From a checkpoint of a small autoregressive pixel model.
Model: 16-pixel images, width 384, norm layernorm.
Training: soap at rate 0.0016, 10500 steps, batches of 64.
Data: trained on Sentinel-2 satellite tiles (TerraMesh), 72500 training examples, 9.3 epochs.
Rows from block 7 of a small autoregressive pixel model, named by matrix and row number. Rows with one number belong to one neuron. Each number is 128 + 24 x the weight over its row's rms, rounded and kept within 0 to 255. All counts start at 0.
After each neuron's rows are labels from the 100 images, of 14976, where the neuron reaches its highest value: "responds to" is what is common among them. Only what is clearly more common there than usual is listed. The data: Sentinel-2 satellite tiles (TerraMesh).
# fc1: MLP up (model.blocks.7.mlp.fc1.weight, 768x384), inputs 192-287
# fc2: MLP down (model.blocks.7.mlp.fc2.weight, 384x768, transposed), outputs 192-287

fc1.588 [108 151 166 115 168 154  98 118 142 138 108 130 124 135 139 119 152 147 130 174 110  89 132 126 121 175 111 139 124 123 148 117  76 142 203 122 114  99 137 149 126 173 114 121 137 137 161  95 128 132  94 109 132  72 165 110 124 121 127 118 161 141 130  95 114 126 130 155 145 123 104 100 111 120 120 132 125 115  95 117 119 109 130 130 139 121 119 122 114 109 150 146 131 126 118 143]
fc2.588 [133  99 120 115 124 110 129  99 162 108 151  70 135 139 112 156 106 124 177 110 126 136 136 141 159 110 127  81  90 150 146 110 131 103  73 103 179 120 138 107  92  88 112 154 118 157 165 188 197  80 118 136 100 137 125 147 105  78 132 116 148 143 118 121 140 102 120  99  81 143 126 152 179  99 126 159 115 129 158 144 146 108 105 161 149 128 117 191 146 103 100 138 153 102 200 141]
responds to: clouds

fc1.697 [107 134 139 108 147 145 122 126 120 136 141 119 133 134 118 140 123 146 147  97 109 120 132 135  87 129 112 148 112 103 163 174 137 108 167  99 110  85 144 139 117 160 136  90 135 152 126 109 137 101 113  99  95 124 136 107 119 128 159 105 181  90 106  90 137 130  93 171 150  95 140 124 167 102 134 140 119 133 149 150 143 182 138 106 123  60 141 163 119 146 163 146 110  94 103 105]
fc2.697 [ 66 114 122 112 137 102 123 134 131 106  85 182 167 109 100 114 135  87 102 106 134 143 128 153 100 130 102 102 146 103 127 107 149 137 130 118 120 151 102 152 116 117 153 124 131 149 173 155 130 132  99 100 154 125 123 121 135 100 106 137  80 178 206 143 125 111 146 106 107 149 131 105  75 136 148 137 150  91 148 147  92  89 134 152 137 207 118  95 101 189 113 155 143 152 148 175]
responds to: clouds; main land cover: water

fc1.217 [144 150 182 105 148 142 179 118 137 141 125 139 102 155 153 146 183  98 136 158 150 154 114 150 113 147 130 128 145  88 109 146 113 134 116 117 111 167  91 133 156 137 120 132 113 143 120 109 133 129 140 141 147 128 153 104 124 130 128 126 141 113 118 156 137 116 124  90 139 100 135 165 114 205 111 117 180 144 127 145 172 124 173  94 113 152 131 125 161 128  61 135 155 119 134 145]
fc2.217 [106 130  88 131 108 117 107  91 144  95 156 109 130  98 110 104 120 139 133 150 169 138 118 145 112 121 100 133 117 152 118 127 141 147 117 122 127 115 104 135 148 143 141  58 154 116  94 175 135 150  88 120 142 167 145 154 133 115 124 121 155 114 108  99 106 130 153 143 137 116 126 172 100 122 120 138 115  97 148 102 139  98  94 126 142 126 137  89 157 116 116 152 111  87 141 110]
responds to: crops; built area; main land cover: crops

fc1.249 [ 94 100 118  98 139 122 197 101 170 105 105 149 140 129 115 132 139 120 145 120 129 135 152 110 128 126 106 127 165 113 178 120  99 120  96 134 128 119  95 113 120 103 119 106  94 102 124 158 113 147 140 174 104 125 151 163 147 144 130 128 138 128 104 176 130 101 133 108 114 175 127 144 105 148 154 157 118 147 124 158 112 135 132 117 115 100 133  66  95 122 145 122 106  96 107 150]
fc2.249 [165 116 136 154 139  89 126 137 136  84 124 123  95 111 151 155 137 114 110 155 127 114 102 106 100 122 130 104 111 103 128 110 145 105 130 105 112 149 106 122  87 109 145 104 120  86 140 145  93 124 139 123  93 158 133  82 113 131 173 114 145 131 143 129 151 146  97 141 119 162 150 143 133  53 133 134 127 138 146 125 117 142 146 140  89 134 125 155 135  94 139  83 142 125 118  93]
responds to: clouds; flooded vegetation

fc1.293 [129 175 152 135 116 118 149 123 132 140 105  98 107 123 133 136 134 147 125 137 120 112 154 101 186 114 150 169 117 151 155 140 154 125 175 138 129 157 175 163  98 148 154 135 142 135  74 158 143 108 118 157 121 124 149 127 160 148 145 104 120 110 117 153 128 165 114 118 106 155 123 152 148 139 144 105 166 150 148 122 147  83 137 100 119 105 112 113 125 106 149 173 153 125  86 156]
fc2.293 [150 116 132 149 116 130 103 160 168 142 143 156 159 117 117  63 128 136 101 144 139 109 121 106 113 102 117 117 138  87 131 158  74 123 145 168 129 121  96 130 116 130 125 109 123 128 139 123 141 113  96 129 139 123 117 142 139 120 129 133 139 116 138 109 158 146 123 157 160 126 144 104 116 109 140 202 135 140 163 135 127 144 113 131 130 179 161 178  37 122 138 140 108 137 105  92]
responds to: clouds

fc1.171 [132 155 116 167 132 149 141 171 111 124 109 126 166 127 101 164  80  67 129  96 142 142 155 149 118 117 126 139 120 154 161 138 122 170 107 110 160 104 163  93  93 126  93 134 137 151 112 143 125 180  98  83  96 163  89 131 121 143 141 172 141 113 117 136 117 114 117 125 140 190 106 136 128 134 163 170  98 119 128 125 147  67 137 130  93 159 120 127 106 169 115 137  84  96 150 100]
fc2.171 [104 107 137 148  91 178 135 150 177 129 113 136 119 155 112  96  93 164 119 109 177 106 147 174 149 109 126 111 156 128 108  96 167  94 136 132 139 170 100 108 130 103 120 138 139  85 129 132 126 124 150 117 121 106 102 144 148  94 154 147 144 130 122 142 161 119 142  93 119 130  84  79  76 146 115  97 134 121 128 133 110 198 138 113 139 135 141 100 156 120 145 130 183 146 152 141]
responds to: crops; main land cover: crops

fc1.670 [134 145 162 140 155 128  92 137 141 173 109 137 133  98 117 110 141 143 153 102 118 136 109 153 104 113 105 143 103 144 100 134 142  73  96 159 154 119 140 106 109 132 125 152  93 115 111 152 105 165 123 102 133 105 117 109 119 113 157 111 114 116 141 147 126 106 145 128 129 134 124 144 140 156  99 122 145 108 136 133  86  70 128 157 106 131 127 138 141 117 111 149 131 145 126 154]
fc2.670 [119 112 129 130 135 162 174 131 140 130 152 176 155 128 102  99 122 143 124 119 121 135 106 125 127  98  80 151 119 129 128 104  92 120  90 155 109  96 143 125 173 129 118 156  67 121 141 124 111 146 168 118 160  89 126 117 129 100 136 156 114 159  95 152 105 123 144  98 111 167 100 145  57 133 107 111 111 104 129 128 108  91 134  87 130 132 140 111 109 170 145 121 103 115 137 100]
responds to: crops; main land cover: crops