{
  "model": "autoregressive pixel model",
  "dataset": "Sentinel-2 satellite tiles (TerraMesh)",
  "train_examples": 72500,
  "image_size": 16,
  "horizontal_flip": true,
  "levels_per_channel": 8,
  "vocab_size": 513,
  "arch": "transformer_decoder",
  "width": 384,
  "layers": 12,
  "norm": "layernorm",
  "norm_position": "pre",
  "hidden_act": "gelu",
  "mlp_ratio": 2,
  "head_dim": 48,
  "fused_qkv": false,
  "bias": "none",
  "qk_norm": false,
  "parallel_block": false,
  "inner_norm": false,
  "positions": "learned",
  "tie_word_embeddings": false,
  "init": "torch_default",
  "residual_init": "none",
  "optimizer": "soap",
  "beta2": 0.99,
  "learning_rate": 0.0016,
  "beta1": 0.95,
  "shampoo_beta": 0.99,
  "eps": 1e-08,
  "precondition_frequency": 32,
  "max_precond_dim": 1024,
  "one_sided": false,
  "adamw_lr_other_params": 0.0015,
  "max_grad_norm": 1.0,
  "max_steps": 10500,
  "batch_size": 64,
  "epochs": 9.3,
  "lr_schedule": "step",
  "warmup_steps": 210,
  "weight_decay": 0.09,
  "adamw_weight_decay_other_params": 0.01
}
Rows from block 7 of a small autoregressive pixel model, named by matrix and row number. Rows with one number belong to one neuron. Each number is 500 + 50 x the weight over its row's rms, rounded and kept within 0 to 999. All counts start at 0. Numbers have three digits each. After the name is the row's rms in percent of the matrix's.
After each neuron's rows are labels from the 100 images, of 14976, where the neuron reaches its highest value: "strongest on" is what is common among them. Only what is clearly more common there than usual is listed. The data: Sentinel-2 satellite tiles (TerraMesh).
# fc1: MLP up (model.blocks.7.mlp.fc1.weight, 768x384), inputs 192-287
# fc2: MLP down (model.blocks.7.mlp.fc2.weight, 384x768, transposed), outputs 192-287

fc1.628 097:503540506453528447485506520478497561493538489470501506399530463509511463535432533447485395448486466595431472522450526549398468459560522555491563439527478491494607471567442507515454548509596451501381544508478407476539511561471478446514483528449479486430518559527534562490447457516461485486
fc2.628 093:509454447512403517495474550524490543547451428453545437568449614467479462525518465494503452442540619551544584489549439541506451524415448455466490530554530582556425562548538493480529560449543619457560488544539528553468476548473538513437467504592497537557483472501473552511500582481443511417
strongest on: water; main land cover: water

fc1.668 085:529524549500556587499571549458480484516503411481495528516546492462529443525486443492552508524490488520484426425532470445595498574396503449457452518506566526557532482485524658529524541449429553469507513465472478497455571482489555534446581472483414544532481615433492507466559404530576542495
fc2.668 082:486466456436476540572514521485442448482539456521608486436487534552461412554550524494433480453417446451390620479508591488561452607606451428391539471465499483447427555544486495464448496503430435520392560481573554524479468490511533446528447459460593472487589437501462524465348466517434455518
strongest on: trees; clouds; main land cover: trees

fc1.744 103:470513508535429560464477495445582472479496535474437459531509504483553529546495449584479528405484510533543575506699472593493513405480334511543544559439471477498512317457455536433527446452435510501508533501470481470490516536586541437454430559522447502384565577589509445472536447402477482448
fc2.744 101:494446525498577491493560443439495429449536508556480555560495544539527555469491520489499610532534544502472470462468511530559546533509535419419434530629528541513538516529459476465462448513477497507510622632582483515424423438516493492418663510523533508561548559461526544529498565467567460445
strongest on: snow or ice; main land cover: snow or ice

fc1.571 084:531461540502595521547540559468513565543594393497414632540458548531589553464557564525469454460513471540509518541491454484414520545482483441439576587459553420490492532576409542459453495475512546486543505527555546497562478568517446568517504622514579567535498415495522541477542503495532463371
fc2.571 081:478539610485572482572465533445491483485523571493375498410419638519524415523483402519507525492467494457500413565489504492545484526464470608383450615415567548514494490394525477480572422539480413540417478457501518540521500500346536539548515559442425596536534513534546450395504561621412543486
strongest on: water; main land cover: water

fc1.151 106:487467579442550449488514513532474563395469525473623452567539514537494478576446409531524438480596516465536423527479550569523471552636459379471484468556553563531483522565526511442471557507539492538559478529480515457553542443641464466450424525548525511447503556515517492501594409454469440420
fc2.151 101:543491507479434570466479393480574557525599406508389507505586487428462491421457462540409456481452477533523483483490416485435532489461449570472441579380516565448593509585511549458563499600466398567509475423549537528442448531571564545507473452503542516503455602518472514496424493428441537556
strongest on: built area; clouds

fc1.397 104:611551534481479498490503544564503445535514480487460523459472469434499485458520385537466472513545456532506428496487473493522522536559501526554435475510493530479500518522571551525532494483387505365596479440515523456511590602471612430498450521531552417494467466466398500490463548502430482470
fc2.397 117:558480577590527525567532512497557446485534485475526450405489558510472547409507459510595452494456525495512512527553591532536437535314427502468581505538536445519459433445487483552438468505488413467480477556526423501472570478474584502526454478526540465500577488509558438557565406549357524595
strongest on: built area

fc1.417 098:585544548488520542527412509469442523528521554421494491495531546539532438476460508490492533656471532524632490484554429533446493542500490444338498530557516586425438473493583516499548565534507488499456458420513460526608521480548456546397505463524499500602437474458505531445483569469505469533
fc2.417 097:494539450462501473428517504430516428571508467479496446472476541519459489468438430514519449548506565468411462420520515560576585487583524472401469490552494550440534414419454521517514574530508529439435468429619473524448555478477516445586484512555438495523493498501471508536484536427427433485
strongest on: bare ground; main land cover: water

fc1.467 079:558453498370493581529564456475456540374546421460540433452478505454553535508469541438506455460525499481468466626455530528499535444422534454492448512519466507476443506535501519589565513586509523512539385473476473474557555446488475576464478558534585504521481497523492579489477525382450565529
fc2.467 078:545498517567478450448501492509537441507496439457594496442593536480538492435452480444527533504522379461459624562561415433579575499489475449593446533491500426516553400522418419557494560453454502503424531575486482523414491549528526447551493530500501455459454609473560542527513585439497540513
strongest on: bare ground; flooded vegetation

fc1.408 091:512495440607482526574433502568475457495518467448579462469530460462429547459535467512464477492472489526458472472480453439437506423488491478418490490366512504532560509520517437405504404550528455527648436487459506557504583521483557545553492466559487472587458401488534375512527580590498510561
fc2.408 100:473450462375477490481457484444584508481425479577539515501507441537476568495444476532532527446489506566534507417567537494514457564531595530488484517562633472504517580607506544543513420449426503552549480453445529433415494544481609418467503502434402596522495490480485505507463465505500495541
strongest on: snow or ice; main land cover: snow or ice

fc1.547 080:360465621487442412520497521440572534521476535536520575549503550418478452544513477498537446467597529549583456394466423507480455457547490464532576485558528511522527477473517457477543394453438491492504476556471572419428555570493533460561536453525527557427426503487549534608493554543475484523
fc2.547 081:579461540488445477371501497517534518407562500498538569454486571449424484523579540552450508443532450442395524471536434487490536467573598524566536558497508422368489479500509439555447620467475475413437575507502554517451451450485469516496474472531491522461544526501470577465539465472515461488
strongest on: snow or ice; flooded vegetation

fc1.69 105:441444492539534474465500446462516511531473499523478502553513559518562537462515453402468527494559503481497538574502446476411468491472504538447590401537502477430494531543531484443435443585568444538510459568444543472502540466427580533490507506520491569457473529521404581459473537458514473532
fc2.69 109:495515512486509427547506474441503428535507412483477545452451553446546449529586544572558517422571527451498522531418396497556518547410423434433585575531464413618518530523443495593605486535504493489584508527510564424457483450520596491584481428608446538605479473470513518476591409523513485427
strongest on: water

fc1.49 108:458604467483535551602472626581519437441582579504502601583452491465588450573504433522463540407421544455528479583536515434573444450479537463477542463559487467495434531444534556489443550523530514571560420518542433389542505545456514542465588452506414439451523516531412558467550448526499511535
fc2.49 110:541538436491588465432525502449485546482436471505541462428504460548471482509438534375574625485574546499510497551424490580497561367507413543454375452492542501482521502601507467565593407495522499511514534440526467448522553441532497441492466527553401507494448532424485553483571517450482550542
strongest on: bare ground; main land cover: rangeland

fc1.485 090:468519529487450466363523515456572545502419586434567586502468463465512431453489537525447492499509592572483454503482450413527441484434468507539512426512602462566484488615446426526424430355588487556526524548503536493500530402487551576484505565527518487469603494400514503488488397500492485576
fc2.485 097:495537553524548482458506503499602551519449434531441439592584493412461478527454430495479386604445483527479486407402517550590522474463502530590551477495593502544553410577419498512466500469500485561510476571563486511473480478493587425502528510438558504492496527549542523619512409408539500574
strongest on: crops; main land cover: crops

fc1.560 092:397479591430537489521503440485503572453456611468524511460633466552437449506572527513501409484446472514538422529472530477529508511433505491564536472463472537488500542456462585517525498555444474457480516575502392461646437516542478473485454448476430497529442514420527556509490418417418531590
fc2.560 080:536437516550540470435480478480474472458502381413451550532461504493487440522479471475464562495357518510469605495458557424541499494590434400463548566495529417523526489474568513491529396571431364569494480455477529502398467387430519442573460585500497534398505500488518454533461456567545441420
strongest on: trees; clouds

fc1.419 101:504494506486491387468494519458493527541416536507495552478552519557538503481549529556486533453508466578504415544566456558509569426486436588556527565505454524499513532490558451494454510506403484514473485510481582445457468460490546424609631554421480537601455534468563404424556450518541400505
fc2.419 093:520527504467374544537459555560522367404530529513539370513480532475513411533488485496467470397453511505496678479507565421501405543525513465475578458553537499507473484388518503494502554458513534505615597473473461528449491427467514529502443531514484538406492471469516481608538401488506550577
strongest on: built area; crops; main land cover: crops

fc1.47 101:520491544577535482521481500501509455474482452481508479595451424453541446483539546491552544456498555525508550441516495493581630398456502540543476524466431473481438524433445466500516521447524421487532529521449498474593509479443556522419504583466461508446466491496477454543553579535525513468
fc2.47 121:523540423433542446561492487436485556566451466588440452469597484537555504544443492600376453577522531504511473533574519550542396497530540481446452519533485441507479471483613497553544504549536536505529504375472519431438417555511653410582490489505474495480512488433498459510410467472498465570
strongest on: snow or ice

fc1.430 104:547502539531562447503484443422453546540538475456473521512449507437529500426523479442522539532480522355455488439578506429472487508467480545444566490455567555480513555510490522495557502504475550552521501473453549454447512454612505540466471503549547426466539421548583646466533553526475566467
fc2.430 097:402494431460522528482519569454464496445524424471536445575552537560594609509397497559487538548541545419447474426446588491535615463440622440547499556531473445501491464476567458549479538542474477525549495455477473499558595478498484489593496526487452379498477594450432412533510486567546553468
strongest on: water; bare ground; main land cover: water

fc1.472 099:448513564495372587549446439536493562583471556505490412460455585458609469578409542408535552417529471443557525560583516504559476483460516467482573548508441479481448462449483499408555515559474485501488469454499461493520507546479552539558540488500426435493428461621483453517506581480471510463
fc2.472 092:430405517478427400440470446539543455493553524449420574552505488528441492570476584543476583504487430504460540362512529535496573566580465547522569557517499507476437469491489539415550510485491505555515539452549496417512498541511513545421615544455647560557522581449552558545418462502469492495
strongest on: trees; clouds; main land cover: trees

fc1.367 092:575492502426478556450432540520496516560529578465544454542432532586486438552497507461458514500535486573502513591438471591605568477560549526587485381544445536455413483468514531490468476497489567497635650491456483530520551560504501445549479521432492555497498547508471535435526506593595542492
fc2.367 106:529483394450464485561532442445477470510483443535452558526400523454434547621467509573469500571520561495512449574532492565446555518483545469432488551539498488454424476458522632432551507540447480457546526548507542524587487538578507499544494510470501453486560480489543471483570514423412459471
strongest on: bare ground

fc1.362 091:445443476493511559493482493557444466536513497485409444512569512522447505507524586455522386487461528530584539531533550578495486469467517546517622531537582518543500559548539499419536376481523478503450480433425520463542455476560507506451436572544554522451459458529552590498392540435569524596
fc2.362 095:392459533502502503565469421511513540575509521457438574587488484519514503568438464463459490494468556497476423470460430432492455492558530412514537594502560536527489520536513480454575501501434581484461551519494569470439523579468545434570534544481479469557485500515556496526471568577414566466
strongest on: water; main land cover: water

fc1.606 110:511513473550467467507527486561488427456584529431439477426453496472463514511503467621523515479505458524542484610452502535426483504558532555498502475567562510543517461408540528479473498536376534553566486410538469470471351447556482468491529568469444400435530508484509499553555378513492534507
fc2.606 105:461532514492555469381476509420466472486587434468499450494521521524471469474507568450478465408532494482473504449507594519499548419542548523460507577456481467438514458561521436444600462567413466410434530500536451569543543466421558489478534447453551507488466561460476490552501545505498480476
strongest on: bare ground; main land cover: rangeland

fc1.519 084:486513460602518460459507550468475404582504471365478503467530367482468576469528528527488473391418463580503544474482584442472567524470511585488457527456428531500518476490454459475477440607475520510539481480468461459548572460472539510525502570581523550519508485505544630511400528563558525501
fc2.519 089:466515535527552521450481537424514527513489496476463399451399491515526400518603583431492471538488511578505433441500444551486543457483363552538568447470568498561414484433478536532508439417423460530392493549475510563469460511597466585490501514547461539612496537458466448592637508471474471619
strongest on: crops; built area; water; main land cover: crops

fc1.223 103:412508431474424473479469545525490448471554545474450533578515579455545555608475456406448523456489461460512435466485565424545446460577515586506538559569561504573490556406496490486443458514544544512552521584463534502462528396547476534492368421508444535444471487437469582495492447505529440488
fc2.223 100:606439513391438498586526495468494552534527464479497470451519510537448421558521473537598473500529545443539465530572441445468466568456524451536540508531549491425484405482502414462533517444477564429444534497460521563454354537493498429546512485552479460370542514405511441412564517587439612487
strongest on: trees; crops

fc1.531 089:461449505534574388539514485508512494468476468475472543480588489536480556486526552485608474537482616561467432566455435402381448464493591483446480459506539509428526462459494511499605485515562426500552429455470468442478472477595530549405591597387519534539481479536495459544466463510479436455
fc2.531 102:473501513458537514433500554456446480409567534473493527435548552547465474435567498447504429570519506512463507516562495515514456479473460448442558558573516555539518488543490477455537494479441541509495488526551436513464445459506452624548371432511400464444555567475533505501551418490565451593
strongest on: snow or ice; main land cover: snow or ice

fc1.591 086:493511546492554539452432444614440492444449549498379521493506454501507582393524464540497471499577467502488535609511512363562509455442406555470449433413577564496505428519484492539564515445538575552480444555495502495546517487551572519507432451508397496489499508504438462476537444488419297522
fc2.591 087:440452512406376407492534482406419556508541408476585470491519465524476419503512469494428511556501475551495462405504456461415538493580636475595477463558474506467484609450484584424473452464378399374450529527501410559465517434420537555502512549515585556467474534506446488425523482449548583488
strongest on: trees; main land cover: trees